{
  "n_mels": 80,
  "norm": "batchnorm",
  "optimizer": "soap",
  "learning_rate": 0.0038,
  "one_sided": true,
  "epochs": 51.6
}
Rows from block 7, named by matrix and row number. Rows with one number belong to one channel. Each number is 500 + 25 x the weight over its row's rms, rounded and kept within 0 to 999. All counts start at 0. Numbers have three digits each. After the name is the row's rms in percent of the matrix's.
# filt: filter width-3 conv, dilation 4 (model.blocks.7.filt.weight, 256x256x3), inputs 192-223, a 3 kernel for each
# gate: gate width-3 conv, dilation 4 (model.blocks.7.gate.weight, 256x256x3), inputs 192-223, a 3 kernel for each
filt.42 099:503504545477501473518507519508534472524479491485476528503493462459508455503503482470472494493530506468504476494495494470492436467543520493508499446448536523498482500480480518499502455495522518457501467480508529489493497499474512503511544468483513447479520568521469513502503486481507492461
gate.42 099:511507521455511508518488492503458537506545494469480507512517505501536511524501493508524454527489489540475448492507508502530510519518517510497549518496513508449550468474523469511549522487499462526480522520474495509485515502505538496478486516473490506514533457464474488481510488468497495518
filt.43 100:477431511477484503467492475448484517529526495489490504477453553476494498447505505514476514470511484497481520524510507512511518465522517507498511520453502458533514499533482529514480530468459492482495491520499472506492481517507471462516486474512552534498482499512468495492515504488458515530
gate.43 099:489506501506502510514505478499494475507468487479497507504495519491530525557520526474496519491498491495513460483477525532513523509506478496511539484473543498468504510451498509531543493504563525533486473494506453510459538496525433499482550501488508504520546490472445509479547536523463499497
filt.44 101:499551488515522486508497568503505504466459502489518523513522494502523483485449523547533493477489501487498489516444498460515529497544541490511526495523489512492509565495498508492517539512472501474496490508466507493506565514505540479496495523488525510472518451502471504508472494510466491543
gate.44 102:484487502494495512473470533520500500503497495508464508540504507527510468516495532512522532488516524509508519487485475525547502500537527454526474528517501524468505525473508522498465478535468508474494508492537511503544480512528523491483543469509477503507512494494515487502555490545566487465
filt.45 101:429527495468524492516487478539497516537505503459548498494504510482521509568486504507528512461491505535499512569493494472497510504452511497533480483540484489513462500475490499560498498513499493470485470580471518444503509503528456540476457508502476498517565463510430528497528510498529565446
gate.45 101:524549508504534483505489519499500474499488488520485506483499527514473523442505501522449499522505477512512513532485513492520512506455509485558493432515532471532478457507523486527517520468500456502462472491492513513524491488501498522501531526480496471494523469474465460495482458542472547536
filt.46 098:488472497504485522452508538474469495470510509523486544522486509495500486494494522465548511479480519481522459512510489491467486491500542503534536482517526474563501445527547462503497508517480493503542515528443519496485443504537483513502490557490474514528548501496518499433511480480489476482
gate.46 102:476534515482496497492546512510526507497493505516479517519550523515508504497492515528497499498491448444495525497484495499503461535517493519539515514513527496508510510528503499498498497530525554477475491456485465507514534492438494481512494500449543493504476499470494498534516534503465542546
filt.47 099:492520523542457496442546531458488476494451478517471513498509521517496509517497512433507505512466479462471501484519503484487519439503516500488457531511508465443498471486515527488518478553537467515513499476494533512491478501504496490490529472497501508509503503498574505486500526499551512460
gate.47 101:506514531514529518532502493504504471512472467525490494508572469503535518458518474485493503497452493520485477517518469513518470539508511508453506490513446498495523544505464471464452505498484520498485484470523450478513505487524517502464481476552536505501475489462494497510495528478460506522
filt.48 099:482485502469515509543524503496471493511549501464505528524506510438486494549494518539499487500552515510489499513443480469521535487492501480481511510506536517490507531540510472553488500505489504520526475467517491525504537465480493533522501487514529485482526548527505488552465503527506451462
gate.48 099:518508494497471496488494459456492501497480517507481518552514490521535528525526548460482493468493506474474540483505530554481496520476540498542489552508522470488515557503525493504531464509538496457543487446500477479487524525463481466493521452504516476479474459462498506471521508472516532487
filt.49 098:503491494562482540512498481516451481480474537474543476478505480525481528521502485509505448538525504515494501494517512540520499523522483482490510513504481519510472477505493461497474459469504486477495468497523545523517518504462545515504522511513516482498494484493544498482499449483491522499
gate.49 100:491510511512526554529479456530513489546490494477497518552457520458490525477495517510490488496478549479446518496501490506513515469513529502546518505558502508476484500506494472508530477482533533535470481504492518495498543497476562502450486534510534466487495491509511455496521464490506505497
filt.50 100:470474494512460508513511518508496520506546515472482519527535516473501449523515476512490509483518532452514522527475511448464485467519523519515492502498498467506489494497506465529520470502526511527546497492483486516518532504470529528482469478500493491487529468506507429490524531552453461478
gate.50 105:498502561532541518514511514475492483495502520532503464528508510490511532483530516507535488529520476553464531481494495520505500525481490483474482522502550526523506529539543477473456532479516525480495481472482509504483507485505489518488507533469524496536509512462498517479476511492435514471
filt.51 101:513494476503510519500508537503523513465519493503470498498463489507461507463491478478569485516506502470525559544505505488439454430503505496485435514490478469514544522498535491449459512473473455510483500495499473549536476541492500533534482520501498506500503539476570448498494473482505526462
gate.51 101:495532496517524539515501542507490519467487484500473522507472536479542464491497525528568558490525485501485529523479502440480500512502540521481504520516482516524491543525479513473491494473509440532535515504483485516547472513548484497532478499493514511471521480514521509496463507491448481495
filt.52 098:494520519481510484543472549482515510507499503497486515546473511492531465496496503503515478502555489498497525498450491499557492506475500470482491481516517539487523502523560489518496503463543511463520503517507504469516486502492513505497529533483546459510530463495480554475480512505502478491
gate.52 099:473487493531503472556505486494527500512473520467529517450499491488508489495460508519508444504485538508491521478488500494501453512519491491529471468502512535483480473482505530513461457526481489509504500469523521462475524506487521516489501526507520520484513468523505445491485477544498473470
filt.53 100:473529517514490527469494505495484541477515492502545543478494524504497474522486466517524477479508480536497509577541519508495515473507516500530496482491488526495493472455496441466456509505461471448536524460528517512511507523487550498543462524517473498516484514491520569520478460474519479475
gate.53 099:444443542465506453484504470506496465499521523472515509488505530477503572478500541498469492510478505520503491495450504481509494546515482489453495481499585525498528480469482461526487520508508520527501497468501512488473521529450465499504506488489491519512490513475515538502518499534461519509
filt.54 099:516481484493467507502514508498470480448500479506494509496474481513552519532519505474478493478485476527509501486526559493493527523520497509464449494471508511486486461494516485495481513523524459544479547515507452507487452458506483544515476477488484508508502490465501503518525516499515509480
gate.54 100:528527550488556491500443498498500473461568475471488510499475492500497509539504506517516524480514502510451486492450486547486514534533480502498536486478479553525476481472516511515541478524533494541495466485491470485508544457503521474491524516504498457472517526498477509516504520512502473496
filt.55 101:468468476488474510453494511495464487530498496472487516480485470467546524504498481530491486487486504512483469519484489508489490478509538468472507485494508517494508471483522551546524514536485544484472501489447527490487480484502491513496481494472485520473493492492498495503505513475515484526
gate.55 100:460495544522511512489490495483500496484506475490493524540543513422480496458482499558509533586506526520535520462486496510501539480475517508494534521513488511564508535497457499455488518525497534495495495529522498495457512512514529535488502473491475530520489506498469561526493516486445481515
filt.56 101:520502508493481501506473523526504486499483489461507506515501501513516512484511513468497550516472530472526491500515479534456493464487512493497484526493511444535469487500536513503497479532473467504478464493526507505489506545448511484539431485483496540453496517519497505492478529497565467506
gate.56 101:471499519516506471478538531491554508498465512495505524482498521525492497475518500543497493491466514491494536456485494453511486548456470467471517483482501543497523483542482515490439522458510491510500589445505507530493479527509505498500494504508492536468489509501515478529495491515533501522
filt.57 100:527514524484484473502480533440489521488521480478507562461511508513517511484474485521458488507495488485505541448474529510481502564481529550511502488536515503485496502496522493497454516515540520495506516499528505478466504505492462477499514506502528497518508464513478472482491500469517512471
gate.57 099:466492526536538522494448474501512497466491469475452519497528520470508532479533526521524505544474475549497519519448517476469478517494484471477499464553500549492500513503475478517499526483519476564531505521498540494483529474509519507513545524464526497471534478511470493487513460516505503503
filt.58 099:503482509529489532478494521485520513558454491465501509556529530504503496485507521531489506534455533452495503477511496530500521464518498519522504492496481451519503498473515489516487474494460526471500480476482557485505532560535570483473451529505525527484513501571459508518501481536550519521
gate.58 102:497452539483484493504494487512497480494500514490518517502511486538454466558463491528479523478493528445513471454521490470530499502479493469492492546484542511551495519512495517455520486496535483523513476501492538527473453494499449532468491468508543491488525475473533526505541486536504498488
filt.59 099:521502506507482529479542523474542518485492494469506480523529497521474513501497503547480541480452514492499512457534486495458484484510507495476491553509462500518500501480489434503488506556478471495469467489518519511507483520522515497524467501498588486495493487517526515483513535519474483492
gate.59 099:505479515517496518453464477478503504462533489484492536542489472543510471501496512535540489508490514489509476467489502563501527540514488475509477479513487507485470492501548466465525497475471480491510523492524544503517492551467495501503510490489455490504497485516501506465465519474463473471
filt.60 105:508491502538490493439502479480497492500477533439510474515512481539513502465573499516472499561471484535491529478509517505479488491526485503494475520521518461485475470534473473494493472529488495516519490511493554493501523490472537481512468508513496491506536470509478465483502480496522484508
gate.60 097:511495487518501513496492532554466500472511480518486535513538511513526485531542565460506470526502494500481513499525483515463463510547531497491484477521473468503511441546493514487519423514480484515473473475490517529527500500522507456511497486501481531483576468492482516486513558472522473471
filt.61 101:471521517479493485505478544511485514506518489471495488510486459494556481476476491524532486522498489496486494514478511494498509458477512514464489530492519491462508544520495491504486518512474439509521490496487512469467581456496513495478463500524535513571514497501443497468469470492505490462
gate.61 097:499515522516517505477486496471464505523497461464483503515534514492500519499479494452484510460529530478482461480473490479488498501490470476464508479539506496547484481534536517512486473503518464475497467496473488500490528512467525512489488531504456547501496515515529482496497496500538504510
filt.62 099:514495510532496508476481506482538486455512532494473478489474486514469512556460499536521521494513499475506530498486490535530495538502465494509516515487514520487497498496491458499505486480542500527475520473462476497504494513475488490488475530451504478476451455492552499489502490514466441454
gate.62 096:533505524514506486497454509493517483502475529488500507506475515536501538482542501515520565510493491507524501505487483531493529498515470530497508487481492524489465510498485502513502466517574532538490469522478473519475504462523448544484516501424457502486475490496533468529519478519531508473
filt.63 097:513496493495492461546495503502531521478550495496461508474485530528491499476483506497498539507472515539495485479492513540483502508540523465456472536452512522555538559540531498525520527502519485489525522514482513485483520534501514472510473526510514483488533489516456471489431542530493506515
gate.63 101:501494487514504535485474450467486467503524498528481514440475496476492458511506525497501492496486529498449487479489457467524501507445539546501549516498502575518461443494464534494498489495478483533486534503519479530507494518471461472490537544509505483469470514482515522507486547461512517479
filt.64 098:506512512472527514527501478540469494485543495526518541491517528464494502508489538561504452490505504525479506547466465485512488469554489478492473452501553527491506509491516488527483488484513494495532498483488483525497501529447493503493518539518534539512508523486471508531522497536449511535
gate.64 097:472503519487507517522480524481510526495500461526510497493514566467505523493532514541523506474507476489486488499486523525510539449484486502500495510534488513465534500484500507500480519489511539528494532491480537508493506498490497499494515473488501496537519500479502550520498537518500508494
filt.65 102:490520490493531509467495504484499481494480490461517497548535478503528490521508489456488468514535514472525503495561525551559509494512453517513506529495490474462468474438523484502511482515454523462484511514499503516516484503484509468491507504521482476475495534492496566539552498547529516524
gate.65 098:486472522481520499525474507471528477487499500528536543489468503535487460530489496470503517517452491502467467485525496474524503544500515493522510495488502516510474507480477501521518534478500497519471514495523495494469505476563482491513453498503518496517512508515491540493521480561448554528
filt.66 111:462545486510496494489465485494469498508525513461501494498508483507487528554448498460508502512531492511492489520515490548479487486506510501507467500536494498458521512450531483536520474554503557460517483539512529491484522520516486537482486502495537495513540444481501489495528471507480499476
gate.66 098:506550495518479498509491511509474553516541495510487519522480497504510520508517481483503492506488508520431547502511507530531493460458498499507521513504519526492484482527459532490482489503544472468517487496503502490532462480514487482510469485521501489481421504446527504483521516534515491509
filt.67 098:502530538492514503480499482513493444525542481513458479470491472544530517480486523474478470467479503514466426506491511494503492508499467502514516527480520519454469489502523484479510474501472475485494492506466504498479497518510527502519490495439484500492514481483491485491515510491507504482
gate.67 102:512440515526503528519454509521532511508541521464509478483500544521473472497505513549514492491491497493526468479493532502485528540491463528493507505537507530519497463562516474463497529511475535482502463477501512508487512492507467499484524493471486476517495494532524485459519492494528473506
filt.68 101:475484491517468482459526519477499466477507455535507536499510533520493521512474473545496515499535488538492510476504498517520499534506479470527503479518491495476513507486489482518523488468492527528486547491489532501499488534530500498493516487490538492544501543518503471512480463519528497476
gate.68 095:462506501521488506483474531503501492537504479498532529518531525500476490505510508511510460536537504513498531493468514464481545562549512464520498461524496577477457546529471523494500480432510519515510505461499473493530515508518511503487509513552498510463500543536445522461442499502515484449
filt.69 098:545508491512464485476479488529544467492480483524570481465468473497485508469476529528510534508459542563496478526544489510535457494496546466532536486485489507522471494479488503449510515489508480486532517513521498501455444480462554521494480530495518494472505504456512503499513469529526502466
gate.69 102:462564539498508509491488511509503485489515433506516512497478540500562572513505461512510515500474501470496443510486494520502480480474506481481469460494506499485491508497439515464517482510510497470475521494491473508500523527519446512492550444504521530530515523485510476479468512488489504486
filt.70 100:486518474488540528491504468518472500543505467504508499524500504468525497532461494476496478521514523479512465475463513518530517461495492451487527523498529492516495488521524548509523467500480547500496490484472528519472517473488514532529528539507497498524545528491443511509485501479462452514
gate.70 099:530471531491496511516517491516537495511507496422477528481504486477509497523545484532494494466462534488506528487509485522459470528495527501459472465462490483543500554511507534493512527511505507499492486479529513544503499506510533453550479480470499499502468483479484514486569497505510495506
filt.71 101:497490510506495480477482505526502542467480507514530478477476476492511489493505505473497533463494496490506520521500497510475494533532498527511519458440489508491490501488526448483464504527516459490484504527486456540516505499489452492524498503507461483453474526495551515492531500496503474493
gate.71 100:523523540473522489503435464496484505537519515466454500554459534545497520473505515528527533435499482515511486520466486521527490460520502495527480527477501444479494540506513486528502479511505504525532526529485499504504485482517532468514475526499551508499521512485461512495518553540465486491
filt.72 096:525483494464502496482460536453510498520477504497496508483454476497506486489547505540477504485495504472499457533510497541518508482487480533476477475464498437508510474537503521507517503551497467521500523504487458524529498464486501486512486529471504517489488486489508507499490516456514504491
gate.72 101:512518521521537504556497479476450517447485477519515515498517503551538554490523528512498531499490457448470548460478531509513509494475485493469456495494481486512500447539494530464486517527517472495481490474516519447472519534497552473491500498538461526537493483480480474514462504501513496487
filt.73 100:496514473477501510555517529473522518510530551465506414529509518531489497494507523520460520481486490505492493499490462497520473502525501530527441503474447502495489537454466450504534507490497508475523530525470479487539506531496515506529454496489526499492495473503509494479509550489473518473
gate.73 100:476476559470499524550516511526494473538509488508464537514514494473502482527499485478511504458462529472510481530544495494473497507488500442472474512515540540485529526519480520483458529562567542531530469507457496497484542496504500484506475488480490558568499442506474517514524542491526475470
filt.74 105:499498492521519544502468491459423506484500513499505534497532493506503505533483473490475479526535484512506473516480445522492484469459512479490489488497500503459486510516509525522459488489506480517478493535484519477504522532508533522465491517531507502499562484499495486504494498551485476478
gate.74 102:524496492490529521517521505497493482510494486525489500477477479501523501496487515481506489531508476509483512526501547529502468473447494487575512527523488529520469524560491505477476511497495525505482491496482503532503515498468510476522515497469517496551531480477477468482462506487483525505
filt.75 099:533496481505497490491469480483484502457497533497482505506493558539483477435518502487533515557518492491524540476505477527497496554531491496503487488516506522517523472508524539461526525496506515521571488508521490557524517494466457485507536515523514509511486504484520483467472474543458460535
gate.75 101:510494488562480495485475486466501527482538493480461502509515525567538528538492463475483494506499463499520514478527515534506519487483537468510472534508490477496505503476499548482497533521488522507499498544524525480508486536513550518499483479512511532513526451535481480551524506468474507496
filt.76 101:479508498490529497540555507504513475510508513501535510483504500518520487489476476494516522495539511507480527487457478489474442502526523526527541481477478551487527541496495512489474498496511511521529519506522489496493525515498520478511501508505518505542525545477454497449505555500463482520
gate.76 101:481529530473516476477548519536555547495510502507486507493488509491513551498503501489506498558493465512459469463521484467522523531465496532528488479487506518482545504466457469509512496539470499497532518473472487474472520500568466505513518489517452501497561461500461469467463522520503487503
filt.77 098:469493499527561483460492487492515498489483494483522442488530498516522492524490518496548514496523525473484462491500521497571480495529445489542488485497479449489489474512495489492531479451492460475529537556489469559543430504447476509495509487494467436498511530500506520498487495519516533504
gate.77 100:472503548523499482495471502482498501501470487487528529482512507487502508497492500532484484532512533478470494504516494486479500508492528481506539486538519467508505508533521473452466497494510543523501513487512538545544533458490511540445505498465479520513530551497509449523471497505495475500
filt.78 098:487516518531480465482478475518503515461491473491507552450482468484510520500545480506497532505507470466495527527517553471523519490483494483524502525460474484497489527486497472492522489471532484483455489519545494509474485483529490482498532522547489468494475495534487523585488510481504523483
gate.78 100:510508538456537545495504501536488504506557491522473524490491482463496530500498484480521464491500470513500498499496474463493464512488504476514522530476547492510512518504455498444476516472546479500505537483536524549498467496522494510532494494516491497503511520411480515497519504481459474500
filt.79 104:542462490476472538507486481506506479498471491503487487485534516527488529476505480539507547533467502527523484461535511527415547506477466530470560492495508460540490523497494489491494510519507471527458501489517496538520453505518479490517491459485441519495491519514527519506462524495476508490
gate.79 100:467508505504505491497492490476540532497508464522490467506540469486517519522532538525480515469462516504485453507532514470500479519481549479472471513497495540518509520498470539499474575494537509527517468482509485499455457500517498486507529451502528522475441548478544527467518515492510499499
filt.80 099:447498457493520528531478526527551486485555488499513514530508483495514491497510531483492502525533431522514518560454504445541503545493455442475519520485475491502493504477504498501556492476501474524512426502465492503554546490523533514498518489504538510532511514466439512489453522514470543492
gate.80 102:509446531503560504463509536537529542474498489495511493467480516466503461459493503513510514493503512508520535500466502480488486537508495503481499494505519532507491502533450518522451502477475493488535466515495488489500486510537511542507483518539508505467503477507524466494491472503482491528
filt.81 110:493485502483479502501480513531423503483464488526488489505481479492523520494478523451566507523514465495533475539481495524468497496505484529567479472516506494503520476528510493485502485543519488518498447517482504484499506528492523489520450533515457557502562510495507509512480492486527460466
gate.81 100:489526484512484514482489519499529525520487524483550511531487496519471498490508514528489497462483497528473507496489521460483498497500481506494535479525464528530509460526496510519544511517504543516497486532499537499516534461479532493478521549485522447487486472503503471473552495493518544471
filt.82 100:559505522501507489482481501504485483492515464527488505441487477524492509453489498490521489530473509506485521509532549486504531511491488492512533472498502499485485502523478499535517522528549488503518518482483523454513494509466467466463509490485463535489504489483478487537462517555492511452
gate.82 098:483502516500523488515488475530474487480500528490526496504482533480521507535551511520527455469530540515469493472497485568538504510499493471532510466533514501477504488525500484543483465491504517486491465471469498493483528493498467531490516463492462463528488507547489477517562462491488493497
filt.83 097:431505497510494501505526507512484517491478500494464522503519540545491528537468497517516482517511482463521498512493540544503489453485483444503501478530498519488492554483484501496505481478502494494520507462513524518484508478527473527455521494498476483484573547507513509518505521492526453522
gate.83 098:478453526528502475483459452500491533492490468522502494507465525508478528475515522515482511487497464462518536496484495477498495504527489472536475496508501518486519477509525513500464499518489519545534478493522469488506542468467464480449541509535488492479479477458480473498514510478488471456
filt.84 100:506484468502508503523502487510490511518530490553454513510504487477516497500500511467498488488500494497492521519470513564507479436472514469496499476499458461493459533506520509483515546536520495489518538475493452498493525504516509452522493466468472529509514486519480517504509504522530482483
gate.84 101:476479520531443516524468526513479525492456500464472524512462492529504486484479483489498519501516534518498509505508452523486519482498473497480506508507471503515508486507501495445479484548497488491495485512492499482543504451500537484494457487535501460472516487555490567494539445493485492489
filt.85 098:522527491501531471475491492492505472505537515532490487517514508554505511450481513541494520542496508544526498477478518508570487534451506490472505544451508543476476535519483500525498514487508461516503473502477463501508480477481519518459525541521468482488464501487492504482502489519503505498
gate.85 099:542506469478512497503515514508519508502522505493461487479527474559505473507499499484510464473494493481513488493518493519523513479488508520480514546471484528493503484484556515500486500471490499556463483544527448495502460507478488503520487471466531495467474490487521509455516546461528524506
filt.86 098:486483528581489558454544521470486488480512491485488518488515510538458524500450507501490521491488497451516497474532480512466485478517494494538466527479546487515473547499506475544511480530461504509511490491465487500503472485489535522492450473528520478520538481516482514500444496521447515506
gate.86 099:473532518475503544479504441520526452489483521534506483554538466520480509496545523459480518546433530524448448526468473511455538516499484526469561504508496519506474557471497495506468493494511458550536510485523515455483519481484508445501528468510490518477473480509493510505463510508544445501
filt.87 100:518520520462506492467520503503490512483492507500494495483506480513537511503482498500497513497505483504480480535513482548512508526494496547481478510464492482488488447495474564463517523534487549490500503460502418466515524557513508490525478467487512508508460464545446473484518512503510536507
gate.87 093:522514491518471515506454475532467502511519506507496521495476490541513489498534489479477504462515507503518478480507475492497492456509456521496521472517501504466519446494507498447500516513501538520524465490508487515489533498493482505509525535561475533482477485474521472485524482497492467498
filt.88 100:507489462516487500449556479485503509512503565454520504475539487513490494489486527507490492500477515528490509481556476528486494514496484520523472466513504517540498500425526554490518460522475500541505510452549495483482480498440519485497529522519526523445474519504507524510525519515479537478
gate.88 099:470545552490495484468498485531512523543489479470470502481507518505550498502492473533506489506479499487538469483525507530465492493482459544482498504541483461439447553542495508485503518524500520457488537489531500468505458522531465506523477469476465483504464479575470497506503450489516481487
filt.89 097:498497489487479483481482502486451483504485570496531473472473462501503490554494525460498536485465495520469507476515480513549552480519500522537447519517479464483472465501494493507495531521471540446508521507492508446508504493518508526512458527523486496535495509515472485491516472542484502471
gate.89 100:474514522460506500529462477481471450500469522508529499510495525495523503515529479492490493437472494528491506559508516474529491539444467477462518488498485501451491466493491535505506530513533540534492543517554464468512510490526537511488478492522503495505429487508477524510518489493508513519
filt.90 098:463490485541509511537489447526470475484486502474533492524494481493496491497454518522513555487551506511485507498478488496464545494544527508499516509559479508493468507501536476479548469523457449514499490521441482469526462479544477512506511529469492516520469470505530483501489488522478481431
gate.90 100:487533487528487464480510493513467518492466497468522503467486523528494551529510521515505509531500489545448519465498522503509476491492483554460495515527528536453504528484542532515486498568543534516467498469483564479532510477515519462518495476508473496556555457449482527534484516493463498492
filt.91 099:527504507527496470503493521534539489483480489532463518477494492459482477436531503480492504535476524492519507493516504517489512476513478501504497538519498491514495461479499495486519525520500454525492473518496500483502453495462516509523534501499484494508503488486525497546482499508506513517
gate.91 102:494502538510505529503467478511520508468484511510486482465492458525510512524511502542545496475497468521513525476460527503507509481482484445510491485498471543534475562506517512505503482489492482493466476503475527519513526511477535487495489543474536521500532444540447532486472520473468520539
filt.92 097:499485477504514497483479475513467494502455521513470498486511553484480495490464504496458452488533513534509503494493485473497482485504498507510503517531536516495539496537510494503493511520489472502531481467437507510527503498470528545514524457456498513494488521491476480526478506524490487538
gate.92 100:477539505523492508459536480528513521504493517509521496508475480518504459506493511501512503500536489537518519530543459527522507465508538521491514507498507513473518521506529513470515469562552487493521551491509483502520509468522503504515517494515530482446476500499482516548484501485516479489
filt.93 096:508531536480459495473508514507533505520499538512537496543503541492504470450499487556505538468472528517512441488492486463525528528475471515491495522503500504521516495539503527527456480494477495513502502473458528487536483489541543488468506507527519471491514440510479501472524464497503502533
gate.93 101:507511533514492500475505497527463462500559453527451477519522487501502524547488505525509515513525502482499463507496524541525478512504495503506530536535492483487526499502484521503466470475509557538471545510507486562531570488505530493462495475536523512467537526424493446480504515473515487531
filt.94 101:514494504472495485463533501503500468467493534502480506497529492481525465506535525477484451498499479523518437512471497499483510493505493538536518493466504559518477512457473497506529455503464470471481485508472522533504489500490538521474523529497455466455499531530494510510464518520535540543
gate.94 103:540474515443479509482511499496498556511519464523514511511493501480537547502511462549562482527486487501456515515524494517503525526474525495497448533460476492512526516513540494487519517502482539476478484546512529522467514516488486478482490502531506521491488483481491491454510526439512542543
filt.95 101:482487522506531489486557483488495483505469501485500522528536512507503507496499486531494468496531476521493484534550534509473469514505477490532508470530573490482496486527506501458463492501519473489422491468488513534495485537463504490537493497488523485526519516464539484516501481498503520488
gate.95 102:518520474478497463470496503499519497511480496480492533519497541468518497514538527491500496526527494526465476501499514494515454539516510497502538495482522555501475493560482480470480486492541535511523534504526488516489499494472460499470497493506481522465522544455482511507521569539485476514
filt.96 099:477492500471497509456496456471495536477491518460535506518477493549510477499557512553519500518460505537460520515493480517478532499540478508488511526540494520494478484511529503469486538527489529487521498516519500460523470508500447472510486525489501507511481439516511547529521513480498484488
gate.96 102:449520516504507506473496505515484553501475501518513502506493502516482518506461483485512503490523485525479489522541488523465533451504492497506481520482505518524511488521528517494521522509484465538483500519504484513511525490474514478505481517484534490464509526507502502494465481527515530514
filt.97 097:552517514496484505480541505500510497531522539496467493520486505515497493476509494543490503546514491496502498489489510533484535450502491528525527518480478453533540507541488468455515464501497481495512503527504530559552506467533513533541431533491484527485547516550536475492474531496482485498
gate.97 102:499514513541476516488510520530512514463496499541499494480508463517518471541523461530478510528490522497516508451497444472497487552515522473504521543478474513503510563482490503468546549467503463532519483456532503518528444537498467472530445500545487479426486536503549469482435475509474508501
filt.98 097:546537497542462465522487487494483529515499513543526448500519522521525510503476466470505506533523529518535495466471488486516505525489483502480476529452467499527496489508489497526567513508495434519521504494465480526521519482507501525511490464465521491481458531535507468459496493478504525507
gate.98 102:542530535494503531498462482524466552491483456464499549474493495513535498492511549515493481490457503514487441523468484520516517500497503538470520484517546497490489492487534496525510507506482473496419489528444509496509490495552498510454483477527504487516513469462507527524476510484477530507
filt.99 100:519499443497458503498489487523496520508497530520546532530507532487498474477553471472519503485519558499531538489497517499536500531533530476517532483515461478539478466503547495505512470514464519529510467507497523473501490496495475457522502454472485498455465496508480506465460512490527497488
gate.99 100:495540511491476490501476493471497490559548504416467489499552492492506515495513494534523459505550473461476498486483497501513518516537498478498499468556482495461492525489534491491485543467503505517488473537529546517501517492499521457482514503473497486473477523508435482537518566487482504468
filt.100 102:485492556512534482507483444507442528502496499490478498479506478496490469530493504504476474521497518515470507503489498529468489500491478528558523452521485490510487474499529493522494486525510481494530485482542552535463494496491500466488498491533448449507557482502562545521525519509521490475
gate.100 097:491540509482475477492489505510516530511436498503481477532476499507472491558506523508502564468515488496469480524503499488514547495518554462511515495502493480522484562514514504539484485513507519490526452519519537479510504498487514511501471497491486481477473523496479504494471503546552521500
filt.101 098:501468503519515497501500498464516475533498481484490511436538458518493535520519542532507546478500474497510467522550515521472485500542464498429513507435524442487513511486526509497501518487525528482519524474555499543472485477523514486460510514549430493497480514545471502488477533490520467471
gate.101 100:479467512480487515470482503503493505482482550504507493480505517523548466495496511472522519553490467544515508492518514514488489535509531515513479498499527498510495502500534517502491555511483470550538519531465527490488491457487510459539486538490456496517496464528510534471499510487478512482
filt.102 105:488513480523547459496522489482500515530471510457509519496523491480513476473492474511495488512547487498480612513492535528521473476470485497497441502538449527469489518522504427502485535523525508487513523524499518481528526470478500487498500524477474490538479458462486530467514480489491489482
gate.102 103:519542527469530518489493498506515508481516479476504513500516476529537506481530470538493468511474506513480521448469539482521499474502517481502495537492510544502513486480510484525486499483503509476475501498514472493500529532505550518542468510475478515506536487487516450484498527525484545491
filt.103 098:516519502468462491498512514524494510507474512546503458554500487510520527515497535509538488526498510487446521510531468496514509507524472478469459522496519519481521502569457471568492521500510521554495481481503454519499540519482511496506529483447516516530485473507480494468477503463520520530
gate.103 100:510541506487563492511469506495449513509566482513461449476471458444533473460470524515508438480540495458555522530470529473538494528474474464527483468524479497490514542489499536505475512528511451481528484499546511507485489501472503499523481446500483541514547490467529514491470485481434520515
filt.104 101:507507534475528517549519498517527537480526504488496500534523526507469489508489472545510516519465507508491513525513480517476503502486516484506503477511502533524536513507498521450491476491477507484501481479490519542518507501499505543508511498538518503512513504552526456502509509477505504532
gate.104 102:515486487523505529495464464504536498509468517481496489513462496537512574533511491481518500487498471526466471511505511513514525488532473454499490484525456537467458429480521473521542500515522476510477493500498511476517502473548500451497530495481539475476493496470499484515493468500564507487
filt.105 099:506457498516522498510503485468486475457485509536521495490453532505519533472511516519465481487515518507516493460507479499506488502477463463521472451533503495488531471554503515539460501509481469501517484498463472501489512506466514460490509511509435443519503517515526485523520495517470486503
gate.105 102:575509532494505492560526507481508470509504514455525491523480512482505490521460515487500479501508498519511505486473449508479510495541528489511487510524506464514518501489485437514497535530541479507531483523497538470485529479504513515492528496512533469518511508484527460496503448488493514512
filt.106 098:479517546503477503458496546477496502502474523503516488535516501538496495514521480503512472463486543513500537519495454499489522528526511512529480501485490489518502459501499499506510511534499503488515470524499500473510449483502447500479490498467495497496523520522516491518545486546506492516
gate.106 099:456496528480577527504481516495498491494517465512509493490492515503508471501486510519510506528542505505509493514425458455542519535519486492504443526491515499469531519429508466504492521477463489495574459500491535494504471510486529474488457523515505486583503511500497520546519495531499536519
filt.107 098:498525516534489541511531519480501482507511488525481523471505483478474453472491487502483480498523512553486476487534462485513454517479485511488516531475523533476513478525489534504488445483485518532487498482564497551499440469496520509529530465505503458488498543484470501503481510463480483547
gate.107 100:528534514568495479490499515526518524478437540497523483508501550536536521505498489525541486447501517492486533457491505503484530511523509489521478509472497529506520461482500492527513515529547477505510486469509477475499511498504523487493523496490542478488469481483490497500554487501483502518
filt.108 099:557472492468491477503509492493462487491564552456453464519478504475525479513470488513485515530507520514461556472545560501513545504487514544499519481485448475533508514479506473495485491502494446508526473526510546494522491506514480498499497458484493494501478543492559481478565520517505491509
gate.108 101:503496522499497499521475528481513502503500485521504524513512549574488522465467488530517496500504511535510470503484488549481518521557492497468493490480496529537509467504478538519468548499528523489482481514471503523481544525508415448529488513501567502457485471531549511489528503496496531501
filt.109 100:485500504503504504480487529451531459503499512486496509501507506500463475519515495451508509522535509476474494485516492483484486516470537505498502508519468463499520487535500500477477527484472541510449560500484485521517518520486524486537485540489516482507500485513518490472515479444466454522
gate.109 101:551506502491506503484483478470462486487505486452516485505530512478493515480508505544493549550495503489472493503499507525522495476480515490528505467521491512486465536487508520547485545513514531532487532498482546497452490528510514470515525527469489507527500521470478500509463460516510487506